config.toml
horizontal_flip = true
encoder_patch_size = [4, 4]
loss = "mse"
decoder_padding_mode = "replicate"
decoder_blocks_per_level = 3
decoder_attention = true
precondition_frequency = 20
max_precond_dim = 1024
adamw_weight_decay_other_params = 0
Rows from block 14 of the encoder, named by matrix and row number. Each number is 500 + 40 x the weight over its row's rms, rounded and kept within 0 to 999. All counts start at 0. Numbers have three digits each. After the name is the row's rms in percent of the matrix's.
# fc2: MLP down (encoder.blocks.14.mlp.fc2.weight, 256x512), inputs 256-319
fc2.15 094:557605546531521529402529512535493525501520479483490533403594580479494518491543520515507477500511535486488506486480486514497487506464495424482531569437562473477530462493488495517536525543460434
fc2.16 089:497490442559588553517494583510487455472508567481571521489456493458604489517482530489519479496474441432468478461510453492494542420524504514513491479557535489475477509514484508460534536468531479
fc2.17 097:476468550468516466535516509472495432510457499490484499529486545500460503538513451484535560447486475602528472516483498521496499497501509495458506500467478547535511474456455516464507456474537438
fc2.18 104:527430529522534458519459517486502520448477484488501468482424487427584565532501484478476540453494531494525472512441530499431501503460502517545471549496452472527488506570568504445505407516501529
fc2.19 101:475462473456489541460497531554483502451520437445465599574474511469463530478529534454457392528554510481530532482516584529526526518428526429417559425495458481518478501522527502512594456513518436
fc2.20 097:547549488527573585510452507439464480476496561561466509517482447495510517510528496547503505462530530513467481537502509554512449519567566570480494537525505513523548555521420441501621536570432454
fc2.21 102:466438477505511503536466552414474563518471498501423485469530528505446501532495444500491528518447544483498543475620504492506532498547493514409551504535551644502495532444466467580537469489527500
fc2.22 104:482499515517491380536459498553468502463493464450545570512505431504548557490526470423451546552498448556497489544584494481412497466549515527513412527443459536483488484454480525543476518501508425
fc2.23 102:566524553528524489493443474543433521535473507493541508572499507511425502471438501405495437505528507518519509470501526520492552559510491483459479461461482455483488520464459488554468461564515510
fc2.24 097:530549474467544448610464475497489488496557510508517382477584531431448451537539452487520502468452405568466462534525555471508545464499488468519534511459488595512506522515460514548511497536420495
fc2.25 096:475536464512506458508567500531517552524500536606521470539456555534472455433513447440540442513438473450538535482395471498509445500495520511447516447546542586548519562625502512475553497496500524
fc2.26 096:490582511501551571501559523491457466481528540484576530492516464415418496462549515536553547550416417483549541488512519456561446447535519490380489446458501562502489476495458562453530466496432522
fc2.27 102:530618540458501539461501537471523529549496511488546519522515497473499490454479526526588432518507501455545521534495474437534487564464517463542534518534484403512532415445569471463549461513495501
fc2.28 106:520539538531487569509540464506451484526532557559466470456448561498543521529562532528550449485479446483444478572480534451473552485499452489486491523555517504508424420496493442498479489550561536
fc2.29 109:423478509489432520467517553453514528510474518505426552508519545489527487544511556509519487441533516423473498497585472603464565455524562452511447533549466512499493522481500514539536482432429500
fc2.30 106:473421487457487487500486457443436518499592524477499492442535523482568433516456470511519548449499491474547447493504506460507516530482558463555468535509404531501441461495493503546492457451567493
fc2.31 095:442503473514529491570452447500524462548491493466533483483491541444575503514526511486512485532462480547443552389539520568471425491427542514572535505602467520509491501532497563434473507550503496
fc2.32 098:494540492465471581431465563559475407516526563572470510508534552487499500484483444470574364560482440523556452511448509520491505470521482532476465490561454488560514468538514518524573466478444495
fc2.33 096:521471502439530528517479462526497548569497512506506521577489475539556567470466511442476518532453491578428505552483466488532490466540524555526552553546485523458511463509500509538534483523475487
fc2.34 097:442493429462523484542529457467484511539488472462600583579501503493504571487505553541550417522489574507583491498602517568481509547457557484524524523558490525529523482472483549473516507503499538
fc2.35 096:602477474582458602555495476578501512563494508523555451483484519490505545546466517471522412439483551443486542513556475489460492495471484494488442566470492537500502442465441435505534498445496490
fc2.36 102:483549513489502520527467513554494501414495515545509531576529487477530510444537542512559517572445498518488511577521530496506500520503524517495500492548501555589522545503581527538508427506430532
fc2.37 099:448595511517587542467550525520458475587463498519495542475504559463470543536481535536515480518529431454460521511535490453511469599545437560508494527451513439550476456478476511498514448563505375
fc2.38 100:490505472461447520558545440437474520574511480496450429486486537487537515521483526387490539456520518464498489480540507471442570507593528549481475566543468513542464525494555486576589475517479504
fc2.39 100:478560500487529506554524525512548599502545475480521520494506519427555498599448421531459571518503569419555534473467553557483465513477516469492459480524557521491478541482555493479513481535556563
fc2.40 107:529422552508465538462517517463463485570494495492461548492490500566480515553405503506511464542545466524525568420438498517498522447483548479524375502497491474466434558470462496483512503504469535
fc2.41 101:452550479487432513518495517513487468427475453605474493459428367466472495445523523563470480557512459460525491474499529550503492523471490527530450453548516507526525567542466527459498479463490552
fc2.42 102:505536457447493564433540517509405476481446504469583478438446532552554534536479443453525504484538543446520539536496493485494430549520512435484557485449519560454483502478547503433504544507486494
fc2.43 095:511503442511497607508438526541446501561519538433456549507477535564547533463460540527453568520497501566526486529474457470508523578531512590454549509511493524483526522414481561390476465510570457
fc2.44 102:505457474461460537488544543506427451512432484442487469486451531474478447509531556503487517538481468524503465467543563491474485480468468579486478440427518475469466469569476455480420505485506474
fc2.45 104:520529498546503468517572464484557493515513460488486495523440545527445470453468597489494444485505447459530546546489476498464481455450509597501482457481545390510566541447526434502493487450544499
fc2.46 098:540527466441518474506487514459491471494505428565536518495501491466538505451579532449542428497501505514526475455519538516508496565503553521502437538481488445523536508515495516386474510535440503
fc2.47 100:477456470444460427622510545475487486516517455444445494539492470471524502517522436580495498457479452406490489482483515529551491563455505521516559479546564527455456465503473493498474526441549483
fc2.48 105:472559498466563401451474457405492517506506474492547532479540514584496469542544490474485542484541544463473451456552462511458551482515500496534433516463440585521509514446465463530560481488488567
fc2.49 106:466534504410533495494502510504538485483555527469511501477499486468518522532499519508503530500470530564502490468581595482527464530478581522483512489557412474585489452459407477528497516589458459
fc2.50 103:400474538462518441478504525538561547524498499504497531464563518415456501468421475486515491520485509487553542488512439523514548542472530510465521557466506519601493549546446481459478550462442541
fc2.51 101:556444546503504402464447449525499486456383581452517509496558510530456439488499547500553518505449473523490490496385536522487545504515475492476515525492570479484496509527498476482580552582485473
fc2.52 093:485523392457521434501495472532470534477478431463557498508467486554401466469472420481582447526545502485591528510399486551492555499513521477539508496442501527588578459499485527497545440467516588
fc2.53 101:455537560419557500580578496483543434495478556489511498493469475464599518543494442457501501523473512504568422443473493475451493511445534547476479497538446512530501452498480514485577513524535496
fc2.54 101:470585457482504447515523508491530504577489504527508509460484466574527483577470503454494470490548517638502518573481514528478482511473526517520503469522452527558432531475537468544476516464415468
fc2.55 093:491501556518452531518499381549510520518502445581458561587451495492485447417554507439535482518579549555519523546536439551484474593494478489622574484517493490516473478502449509507499547535519493
fc2.56 097:464600549447500453623484521515493529528517492538509546499528500567488511508499505406542461509530470415499567537447512590574532545503547527493428511502521553465482523562513519528495509507522555
fc2.57 104:505552464499455518525557494519557452521417514493506473498429542469543529535438472455501467520553563546577464556490480510490634464499516496470574563492428479502490468485522510553484460461588488
fc2.58 099:416456513546495511428525471519512474571509459639459505467464535477422582449500506514474570464495497519472554480467511445507542551476509443384496527527464454548583505443535423472467520540561495
fc2.59 100:456537475519466609475452556541499484538467495520492480482581501444531445547458497522525534442490542495504512517503539551490533479443539505453424541458481499481405452469473552507575557484509503
fc2.60 095:439572466523466563417524514498513507411520510516534510489465572547549486551509524540501508553505515573458482451451524507477463529526535480485457415527472514474455543520534480448455522532563432
fc2.61 093:463569454568537483464470532427488494558570443517568519515491444531442481466602487464526447492517469517482480530553489533470544527500504452495531477576493553468490490473506450510496526538452498
fc2.62 109:589533498517477530459517524545541439490497466561474569529547527568554525552470493555517483451525538422485469532450524547455504559488482471511502474481468503545476483485483484484511447534549556
fc2.63 104:525414475485509529471527482502498516520489504526504503506458550537500498514531509568528468436540453398484468422529536559585561504542506470438531447463507435468609515613494569476411429504508477
fc2.64 096:482476491495480492483520434553530420523473518476483525431481522481564549462448535499454479511453433466516456475495463451521477507486557486548434446512519522472473443597481468509496519560485562
fc2.65 097:523594490507483479465530601540551550516474550451478475440521483521509480444490522429481548500552558479472435478501455451532493495436479511527476491469491540547457502560445512493458502542440511
fc2.66 098:521553467466466521457486474493507521476515479555478484580551456487490525498538517493466518427519515543510458520531425523514440524446511546506524439491532406446578542520436520502538492530546541
fc2.67 093:561522503547525480465434491558492557497487556515470531536439552541403538441560511544506400491446552506497494434589542562460505533454488522506468468447492528466482456557457512535343421476503545
fc2.68 109:606440461499489521495523540527518464516577482489513453535506487524452501526490529486552512394515568528541463558456536514482482412495493468480446521549517524503536509522473487475523497448489541
fc2.69 098:475513520475481483509506513517527530514512622559552501456606512468555531496439546503489501506564487458425532536491502492520551452475496483523503471414434551571441526553494493482450506500550559
fc2.70 100:553504520506534420486480540509501420486546520466485578459495472481479457558455566502501495473482553546511433545500501475579543497579521507448538463524528523511516474543500514484470491569458546
fc2.71 095:504540480552469488513488493470480487544483527462501532507549546522495456484479488495531405529496511490490501485502514437535536558477433487482453523526565417494471535555523501498428510532567484
fc2.72 100:437495484514487519530525429462492549478476521504488539538434461442496467531463442482546513454461475478422447436471453434414567447514477464514512516506531503525467511477506501527568540451513488
fc2.73 093:518538481523504449482516478422599547463466524509514512580552514480447552501536485559455565559474491502542500496504481509473565560542609531413554500506563461443503589471544519470471487502517511
fc2.74 095:482470439531453578458470527525530527514526486456556431501493435448544500465494534498496472461543471480491473548537467488516467485530464456562509549538587499506539541557529504526590461531489500
fc2.75 095:491497488552441483482490527480488510485576422524475611505466524447482554500448496491436466512499499461484541598460503495471541517498464495568491476462557430479497500548499516522530566522544480
fc2.76 096:479507554508408462502441446550525480434553543485470564500473509532507559527461496454558530521541419577502510523468421529480506432417504515532453513439427494482422487497535470501522531523498452
fc2.77 105:493457434612526506520524514436528518410510503514570515576458460520466439493515425452540451563507443509500501522508449529352568496506508476519468470456489490496532558517516466471340509542500510
fc2.78 099:458439412520465540437441472540482467497569545559492478458536460442452496506515528547595536570498439493500567511484435496527525556529553450487468510581507539453517446495430535412447486467462462
fc2.79 099:526510568435553375512470472514487545511430486468475396609487418571476481563467461523497482410494486571467552502566525564566464467546502521491473548453447466475534480536524507442554481485512480
fc2.80 113:451530477522503470447490507421510482420450441454511493513561527465434543459500479542461498461445457502490516484530531495536486523491472473481490525530535493473484453455459517470404484581515567
fc2.81 097:517482455486445536467481480521540488476519475545549431561560513499512428534474516388525489569462472459458455453478506536510480519526530562519447585496452553541539517497438473573506461545429459
fc2.82 104:477384508489461535454492460484450540458482471521486567502437409509499484508463531541439524488592520456520529471494509506481508521494517502499545487546491536471495497491512512494440549476487518
fc2.83 101:470457548440509517458464516542464470475533507451528456480496487499532503522419533540559532467481513506484499470491536523448547507489460498562426491505510414534457539629496511496480498483478503
fc2.84 101:479533508518469506545475497473505409478521476501495469449536501483495508499498561489472446453501572539453544508557484502489426442521430599466529504462491555516540570490572534554541490440511514
fc2.85 104:436511497558494444483498492545479472521539440496496466511541566530465513471529526507530508504559478548457431536502474543544509440533462463540432500469485474486479450474504480508560394527492529
fc2.86 110:492524473497483528499532576509538508506488504474496530538554526485554487468530533528525489438539555434525617553404526497497408500415529479464425498548497455536509554432494492479508477605503535
fc2.87 092:541464475498478472543510457447551512498496514560452585530498535450478487542481460490515504427482524416465540412598549596487478475440519483475406488476450495487546601573474476505556537530493521
fc2.88 102:466563488563505520522512543484516527466531513474453522408434549505506514564501488488415473530487486570530544528496487534464465471513526499429520530516513515466480444516506432521527537520547515
fc2.89 103:506526511480556496559525585440505537513434469523449468539513467530483561637461544570484470488483577465493492460495481501476506447562533480575551518508482535556515473479493556439513510487542464
fc2.90 099:544575516488488514493539530539521533430517529486535528533466478517538446446548490506513494447480493500549448536464526489551565440458538477510481499498521470535461492493525502569545512506496535
fc2.91 106:553521524504514495503535508469514482487492508567522529502510482542456501526469530477510541485445499431521491591619504492464526450489501459495557539491476524536527546544504509470446523488486477
fc2.92 096:523465519476510509488517504450446455537415523518453450436524454497389547533516512521498520421490498525502531508455497484414516442522483441511518408493530497484465491567445485424425504466476508
fc2.93 100:516469486460495478481453394479593510509522464473495497541507549493462549572487458476453531493467495551499539535520497496539522569450471518555420502553427459567449415531490505589509477481511508
fc2.94 103:511599458507488509536543565538576521468486556501527537459542531538430445454501528437505516509461497524447512527498526476435488428478503515522454512429529450521547504533503473496491484482541514
fc2.95 098:528443570428506463550489473492463480543492567425496534555506501467573536542456475421508478502542508492500460566488538507539492539501451561469493511498521526513576498459523543501472582488465489
fc2.96 098:457459494497478547489490474527484439514538444507461453427486541574554426541503500435507449548458499458459507467452565553483497446483505520537541542468472461468532565499463560481461542522504481
fc2.97 094:433511495512433515479515500467513414476536511501587554463585524558418568541526497500540546547505547534472508487521487492531496498518578488449468485451479434511489484506503518542462472526399522
fc2.98 104:552552453480537551539508470490483478464532524549445462496518552485502485505491546540473511498466525477453519452544478562469496484533529484544467479517483543521460506469432413498560600486567502
fc2.99 098:484499499484563467464545478505492486598498475477448505506520508474475530516537511542526522464465440510528509514500538593484532538554454540552487600499441540565456555567487460471478499633520517
fc2.100 103:524553496453506468490480503554517504546485511564484451497569462539470483531465501504478448538495510501461515491531483494427528475499479493468549436476476451513505490499480473470340505463501454
fc2.101 101:475524516543530486467534519530533482453477490470547487507473568491592520503500493546510456620487493481491497579537531481417410507551486501502488448509549480451538476502447531478467455528506504
fc2.102 095:530605547518493522479523467507466540485467508494522535495566598471518497451457549504518553510522563572498531493486449510482526441538520566524536461476517435500493574444518556476504475411596454
fc2.103 101:449515507466513545439500481443463537557510547492548502465553445540558463494508449584518490520444499595492516455522524499426461516483489486484518537485537501545555449486501509482509619506457506
fc2.104 119:516473510517480486428468445537477430548460559547511549506507469449468474483485493532494464528541510484511509421486508577567440534502456495477487525511429457496456530454484464435496587507548479
fc2.105 102:493485467507496537512569487487483458577511486492513466539620458519490576501484575510526511539476517465508536495582531497525550568489504450461520493417476453543522484455494498508542519554527511
fc2.106 109:488568440540435481493544496485508528441451455499491511545472561506528430468459505494500496442473555606493478483508507391498554501529475511517476513468475458424571499541510453508449429456575502
fc2.107 099:524442420453560467512490548504500438572425558516480457468494450537580481549433465520538511544472499429525564522465469543559501474513449532408510475525497507539499462510452482489448521461495530
fc2.108 098:530491556493533369425480474562516399408474464467489529467441480532492478518450493511449525437474495412509454514577508517510464496587469583523581439481468549489479503569573499473523457529499467
fc2.109 092:531434550481574425525557523520492543463529487482490458482515501540547422421459502535548492478479441581510499473507565556560432517446472552498463426510466492501539523485407487517431568468567501
fc2.110 099:529522468591526558511511491535479479457591471528553536560452493478576456491528455533483492502476498542574516514493545533496544453510444540494526534486477462481545542481522513554514523526412462
fc2.111 094:536553523465479482455454456515493544465544435503469477473513511481411515470422520512414617509497552512476423492478506566497525500426494501547525553443478524446540533548532477502531490549563483
fc2.112 101:552525450487548483518523473429423486485476542499471500598480485493484561532461509518474504494443474473524442527527531472454548557458502454528501529484536546503528454486516503478510517495486491
fc2.113 096:437527491434431477529500479474517518468544503529457492483456557486401493520513512511524484466512553521529450511504429448613475483486503537523506504520509507545464473526528426513458477525584499
fc2.114 099:518470542397495530489483421483466533469406463510489572530472491510470492525430551517485429504528479466424475501513471462508479537497489452451492507481578393525490462403503451488533484547503478
fc2.115 106:498511526545496509489455465543532487523561498459490486479448525494586472525491459529483512492471550572500565558470482444514490515501491485489505465521526495552525472565488563471515453514543474
fc2.116 094:561473508518512427461514490480502543520475500511500428500574552506510516522573545521464528449461506487516499469521482481492529524471465474466475512494592486502567507434470482457446523575553476
fc2.117 102:564454552437493463491457454506540477445437449542457519471473535527478473467477590498450560536640464552471442473472450524448506463539522535495526527423488424482509537643438436512474472574490492
fc2.118 097:592506447557502504529530544527506460501497491513438514456518543522524514561525519521506499495487532588539507430514555475519459493516468501434481502509514459465503507465474605423430501509489460
fc2.119 093:486471448431524549585433515442503462551551454460454584494463439489570519540459494515523474469449539550460532494486482529474540520531486542487505552488491484450566414476423484447403527497532520
fc2.120 102:505477455481488519466463518463450455474511453534577492522551499516540402503455528444517510475489559445522585506506501503595498430437496511442545573470466410486463479523490480437469446465520474
fc2.121 103:474528484494529569488512438545538480535520477469468535556526555534480540566489511426534486526503458516517545503403449501579549497408484532500595552544474539488506538399432489464583458502476483
fc2.122 098:520503486502459513487528458491529462545429458444576510479518513485565465474524528456563488506498383452484501542503529504509450489475567563449522439513549463479457524516515487447423434487454465
fc2.123 107:437424511460526455437507539536511475519460557571510509547560503507440533539525548535498455479457483463514556468438513530514481528493452483426490476528412410460523483571549556413438462475492526
fc2.124 106:443535535450505469435536564463472527491426541458500498533464492495503478546557490487544574614487466441461527454571468513510553538506530472436541488461479445527455513559550484517520510601486511
fc2.125 103:539518574533478541471493510474493467464480544498513475494498470526547513505521486507400480453492482480480475489471483438483500538526496434463509495515532496526548540492497439613476522521405533
fc2.126 101:525480463503498485493413588534454536480465474515501448611454408532459545502531455542502467538452474481539450529426512511475543548508466454373550539474527550498475535541566566589437493493511472
fc2.127 099:481440538470482570536488504508505486533520567491495536532477443477453551611502525472506517495430568531543522438498485544562544485487449478448521462495508469545535450462535523433508506550573467
fc2.128 094:495503485510485459511493501460534475467517531475555480552428472467553561489461512494496471530454554450542537590465532533463495398459464542485482495488502490418518510456506480474470477529506536
fc2.129 102:441559494465518501501480483498534552505553561494537525438533583506476511440481485524516514531495536477497491468566498494493467470477484498506489437529563496521574492608512480539475514523436482
fc2.130 105:543519458511508533439520439522496538468523479551557518498513518547472496471526530465549476483470531476515482583515553573482498542543511480489508499512438539465492462569488436475462560545392527
fc2.131 092:478505476474555544579509551524442502475517490557503470466491534463553515512478466477499438423493495571485407538415516500516501462483497506540447587555482549538530532522523470473537489506526498
fc2.132 103:427533459470516504517491452528520574572485535516470489484448524476522493484494535455479455491527503494559502515546506441471395486485466482489468531506511484574496539544489551475525529486472497
fc2.133 101:540541551567535478462527522497512525522477500416425440533455519504457499470502543481549536543485490442453555513542539475521476550538532511531579534499481546453435526432454476427416519504550504
fc2.134 099:555418489467512566482489453507513479506516502551506537501519465479508508495459430443496540529508461526524474500450490542497494592499538469428466478547562482496492544520565464465504461474442495
fc2.135 101:525592502481420417484526507502448519530504555459516499553463432513470479553498529578468498553449446439456471451475439552517546563526493464485508515495499443510547530372541500615474621521437483
fc2.136 094:446531476454525532519573535480435480566524490505413469537509480534562466445477508492498464495477549376452519537481499519523509533490495508540550483478514396542492584463531436545596510522561491
fc2.137 101:498463457530461556491524532494528499575473477453455498523489489588456525476463491527514486430585463501536495480554492478551463509495475459460461487505551446410501505505513498499554475496462520
fc2.138 102:539423512523545518495487574454467510528525535513467433494563515541453492496479483517474555449482447509447448480494482530504533514475536503474518490529557558456516498507493498485554530520525486
fc2.139 099:482451434540469490527539532521489462513427488502519491487489502431519461505499440440471391471419578515463500539505546467535532479542491504426544488497413550493527479478537520609610514523516491
fc2.140 101:493388553477515469463486507568505460519497545421476437504474484519558497526478519472494502534495474548501523581463485529453569455491487534505495505522511460517468502421541584504559543499453509
fc2.141 107:456530485517457445531528451565513514450507580507525522514518560480529534505480488492482589572552437458442478575403487505526520464505512534519579511473487526531443480537455525542497415454590480
fc2.142 095:523462449442467467533508582530525514533519466564494455586515526532512476458513541426500537545580440515477534456516531473499464546491532616521527528505554513470484492442531475513497539503505503
fc2.143 105:475498566425459593503475497461514500477540444488515493504545509391526507557500420489532451495476457518481560483589497564531437450418402527461453507477472529499560461556471498467452468516471514
fc2.144 103:527479529521524503416491462479497542522549520547492435517474470474479533530530461536543474596464376586481527450587461485541465526395463543496506509489464453516478471517448539514498495557517474
fc2.145 099:556596471493452506542463479500515523534515484507482481469511462450621498531516532520495496505543598520509469525460496491545472411460559555542536508550521559561478457439482445535533479489525492
fc2.146 097:462484533470630513542527494428517519546457496496527493534563556496527480560491533485455500593439437453529534451528557466515561545506501485489404526576496514487437531423533504506412454578507471
fc2.147 097:471457570469485467517515538495513509437567523530523556564534520542557473532498530437547468500507548455514529529459497509521513523498500437532502495448497523494426469564468465469537527429579392
fc2.148 102:498563478519540548513551493540500427555571548396523552487503497540451552434446513477465572528479535422486498489595461452560492510546530537479551453504549539531496473439480554475467578473567528
fc2.149 100:488502484545512557433523440562528437481532566474422470464502489511577560515538474460478513592515537535531516522523499528470490456568501527491511481523487488508540585457467514508451538457495506
fc2.150 097:557530471482588524515487477485564563480457484503515527445452493526482527510450447522498496500456522498464491489475497474508457484513476534484499510504473510566604532429447523517473526428514456
fc2.151 095:555486446486473475532477498391403475449513401479559539529458495493456519518531515496471487508422497532512483477496505503493519541444500499464500502509577481567561506552517476533504501475507514
fc2.152 100:454572494477523514468528483452505527525505475544561492481479532538524512485469513513531535521483482430486490514629511455522448386470483471500550442467508478493545505465427511547437526560375505
fc2.153 095:561434483484408469596481475571508424519482501437490566526516484494480508444514482469466425577425456449491552465514499556503458501515449466571500441477503522468479428499480582475512554531394499
fc2.154 091:493371536449461423414443565462502486549480485475493469504515473479516512554507452495523516402514469473473536471490480452479459625489463504433569526460453465448493490604518538450463461458503471
fc2.155 106:499434442473444525537598476488579500446489505557538574530511535467543505516573473450457574494465532514493470498599486527471501486501484542466556511515526514534520461491495486455524413540521566
fc2.156 100:466522490513432544443452515484527552525566492530511500510392419470444550574547418500563509488531485570484494461478516522501528580508493438479466474491471450525498481507564517524597518527417477
fc2.157 100:482522506494503489418529489512467470485476474542463531491479554527545562527526533495498444483499484468473564492446442510480519503480505454560496494560486441549511477490497552461531542577452540
fc2.158 098:447448466434494463455531452537544511523444512592514491475513487535527535490515475424515539551450458497512515570526532536562543566501541494459526517480549478468494436427500478519588566476523502
fc2.159 098:480482538464462525564534511598488488498485548529456562523499529447585527538512524473442453464519471533502541508496512529544448478467505588465450487443503504477517530480513481501506472582434499
fc2.160 096:454470469570541518457466507445526512497509509497478512527483547549494446503537477491520515485463499438532584500499496527530480457529502556512525508393506482444471499505502483507484505571499530
fc2.161 091:496508422520508482544516509483526445502534437522512454486494551495448518504511558470502489485509459482468534558519462494533454356497570489477448534542495493597526473505591534466530482495504450
fc2.162 101:524474526518502491534527496377517569525526551510506567471550463540560497483509425512521451476512511398496480570471434468489517498455531456510516527515576451569423559501535513482488493490459567
fc2.163 099:483501536538477497411569539454460558469402513483548516566471504489478510441534502473582480490522475495558439545440524427489571532541485518502459492489512504526511513549482484543503486542461457
fc2.164 107:510475540486476487550557520568552556474526529525544458580462468464491484569567519439448614564475515479424531463510511458519506486476500485487515436480446563547474545473469539466516459480486503
fc2.165 103:497492499468463451443452499513501441491485514495479539478564493514434527532476493524559484535421486536569456454581486480521452432525583501476534485503492466444489424471540517533433509501447550
fc2.166 102:529463472530538583516487523538510529523540451561526464525465494541519513472530521462470492489550604498572486517605486487422503473516418523516513555489455515511568536536491550567548439537530457
fc2.167 108:554548524577466484484491492566448534452564606518506517483491461495534533469505455454495562567404489425472596518487548510491544548440563506547459458531560484453486468499484549469525588560497504
fc2.168 101:455509534511506490506506497477450505518456431487492510455505452465547476564540516558532482561518461413533513435509536460419477456400487407567464479465441452528475516464567539574425498501575443
fc2.169 097:495431531515548447520486492498537476551464554471540484559533437512411408508512532548464538576444376462459585531526485507478444532497529480493501506511545464445532541476521525458491425535475421
fc2.170 094:482524531460552509511454535467481532493436505463499536469475500481441484345476577530437449396484538513476399500536489478434463544479530511509434527470532471509522538534531475547515524485540526
fc2.171 104:557536510488500495544534491511527458474466453514535441453492470425500511493461480537441535533528567505459469449461518456479467514454470445491473582552490454554459505461503501541466464601511505
fc2.172 096:491540534382490546407490467548524517546490453520512540510525536542427501514445492507432414451429483506521441471436479560547468505494497482450528559467466508542476415512483494469513527561386554
fc2.173 100:518554498569453515559497517574500480424478463417459517557500515448547447484499488454575442443579504579526489583530537478502479506562489505517469548549566513520463448432534529551609451534490516
fc2.174 101:466460509513537504478498548547482467473524528477505443499455463495491510518468488457535511510473497524514539538540487517499470529546468567449499533547519583512524476435570492488561497543480506
fc2.175 099:513451477503477498478501507435492474460523543486506488483464483545453487407546511429401524471526481490481455499478518533458572456515520539504477470466499523502531558542491453554524524513512542
fc2.176 099:517489452567523451551469560454574583492481435478477460545530536468484443517466507520515532426530447556555508523461543530450452515498468501538530488493506442509505524514565511499543445440532521
fc2.177 099:455500541532482502521553501555544440527532501476492518491544517481503524508480561403474516554415515508512520520538509496496534504545488509503520491563520500494548467520455480523498537548552514
fc2.178 097:520538514444468548502541512535459509486507454510518496489516481544402448459481563479490505465408506521480432534489441509538488551516497491439445468466500563491475487525532536473556444530488483
fc2.179 096:464507471518510437518476499542516576477479466543507462504530460481533459431571447600457467526511502491507493492481480503527544495559437521548482506536571510484534482541509497474515472498524499
fc2.180 102:502458492516492570514527480546473506452519524512455507464539436459462489595523436409498540433509500576503455546479470469498503537520506498492463540537496461546490483560475547512494440449610535
fc2.181 107:465463508439491578484502509517500499493430523536478488396485407524501473488474458530523544517441456505487535467462486492444563447530542502445468513534471431518573465482458484447415475475574462
fc2.182 099:473592452463500514515540514497508503470454549489539471451549491450475507429560500530479481497481539452549487514473485480517479520542508443492438511408466423518471430624537489488508473540451546
fc2.183 098:467439489583504542441432533482494491495472519618492523548521465444555523589550484481499480481498479505484544485597536475539488486489537488529465519540577579551495477618534459551574481542424556
fc2.184 096:526565512542568542534510502473515481552551395488466481504517503474490457535458415507480477574518528431493533542440496496503498477519517479502521456508482523566476502535498503417521526551464508
fc2.185 101:530484534455529544463529533467515480544471509540446537477498501485481508537569434511444446510481492472590485428514514505556523535528500433574463481503486547513537473492495518550639586544473460
fc2.186 093:549527401452520459455512503499443519509494505472465555519474518495523455496565426507491488520488524507524485469512524519440453496543399497540561463402533497501517424504562496571484490522503526
fc2.187 095:582521529525454453541502498483503542500509434506503558481541395485533511469515461424571449488473525545530516501513448471465481575505430466525427504465518476475495461439521500510429450484515407
fc2.188 094:487510559463503550529485503516497510536526571486538443421501584492484528427431477499527592506526520535510493510499514554494537460502445450503453524492516474506528429534434511480472500572626441
fc2.189 100:511497474448461458546429457443479495582447457493505456502451463498528527455469536518514551474507511533556507484489498431524486527516520486402476473536461505507479555529475544545411535580489488
fc2.190 099:497560437463478551480528513509475534544543508529517449479502498457506529538598497501507548453539482449533512483494457464453509537493500521547541513495504427444504477432575472460451460510522558
fc2.191 108:592520526430526507569398453463506524527446537540454491482494464473369559516523502531513459547437529524463523495484561546517482581522409477481474519558422500513521473520468515464520460564540416
fc2.192 106:463495466533519507499478538532455503502580534500513509505463504398520496504483482464440442524469575471444513504483547512506550432468494476554525502507462555471451425512538514492511454545634501
fc2.193 097:449454485495484559487508504535511434575492532450458469492459522494510491537511424414538457451534498564421488434559504498561451465548434478601460467474545473516537556488449545557522561411388440
fc2.194 096:560427476497492533513499518542500525562566492466484591529536541504560505496556482467490533509523517589470544546429464467458460488512480448532563497501486469478515567529528458522599504470593494
fc2.195 103:454485488477467540511469468444468538527571509451477551508461527489573454577470467512538534413551539542474480488565523528507522453504540438526460529517445487491485491510487471549564530499477470
fc2.196 100:526492477510501441519555495467494471485492492460488529481499480494448408497505471488535473557505442457487450501467464517485526486534492544476478462522537506474502475440521485506503531483481475
fc2.197 104:495450542494518488473463542509554608489564442518502513531518486488549499462448448491570536530551479522454491398479496450456525481526510459475519521484440514526504536573493520522496462568481490
fc2.198 100:485501451472529539521505470425500577490498501523484508499551482546508560522480468503518560414529449489509525491530431459518539550501446503477462471501436538538496497574513537459510524527492489
fc2.199 093:484471475524537494551494571537526448489511502490570449553505482552510448525576418532523555460460555438421461479422483479516531514481480556449534572523562553378474481518489563480419532529501465
fc2.200 100:504491480443495491522481434472488509504532481615544395566562471517476474491381571505556520486488582521458460529511527479502456492427452554492426466566436498524527545493501458517462528539523492
fc2.201 110:507479469488534518485470512481514547482555486471505515528444528520514467498534500534507488428520498540494441426429518488545476504444442560479505542575563559478547509493463534565468610382409493
fc2.202 104:602538523430468482468481508504471495527540530485498476493518500472510448487513488514535500413530509537505453534454447530541413499496551509589433562492524507574437491624521504420541515496574539
fc2.203 098:562503568396527507509541480541523489526486514427551494488453476481520508495465486491532539536582483404520477472513502485504512513468461428461506530530526540433431506623476445557502488519568556
fc2.204 094:555560517491483559498478523481434531443516516502478526540551456506528528528503425549514579455455522519506504473503503520542523576479600499510394479473513463487548452471580522462441556489437506
fc2.205 095:531499559467541456541439448537485496410484500452513591512514503486573488491513525501478528496516516559489471524528488544564485588490526488511556551576462565587500598544528530516445567451511563
fc2.206 108:545520533538498466447484605481484545533516517495504507489468555485555509539458436557466514552532521529460519553425537526533425426536525498447514497450445493510533508494523499477500502581486481
fc2.207 113:493528480558539469436478471508478445562500546500467431489481522529472466520438550522526524493504447480545545553572521472437488426484586479468508506505501457464481547441533523415470513556497516
fc2.208 096:484400395457498498451478463403509481455513474550493461504480586463525512438513504408446497557557529499582506475522504514517483495510470528428462544487473516479508509489545523469489515600532512
fc2.209 102:541515457459505467469477524494497452502527492483504522462524510448563484487459558526504465546445495383502505502473530563503500551507568466560539448448443474461556498477499520494404514487498507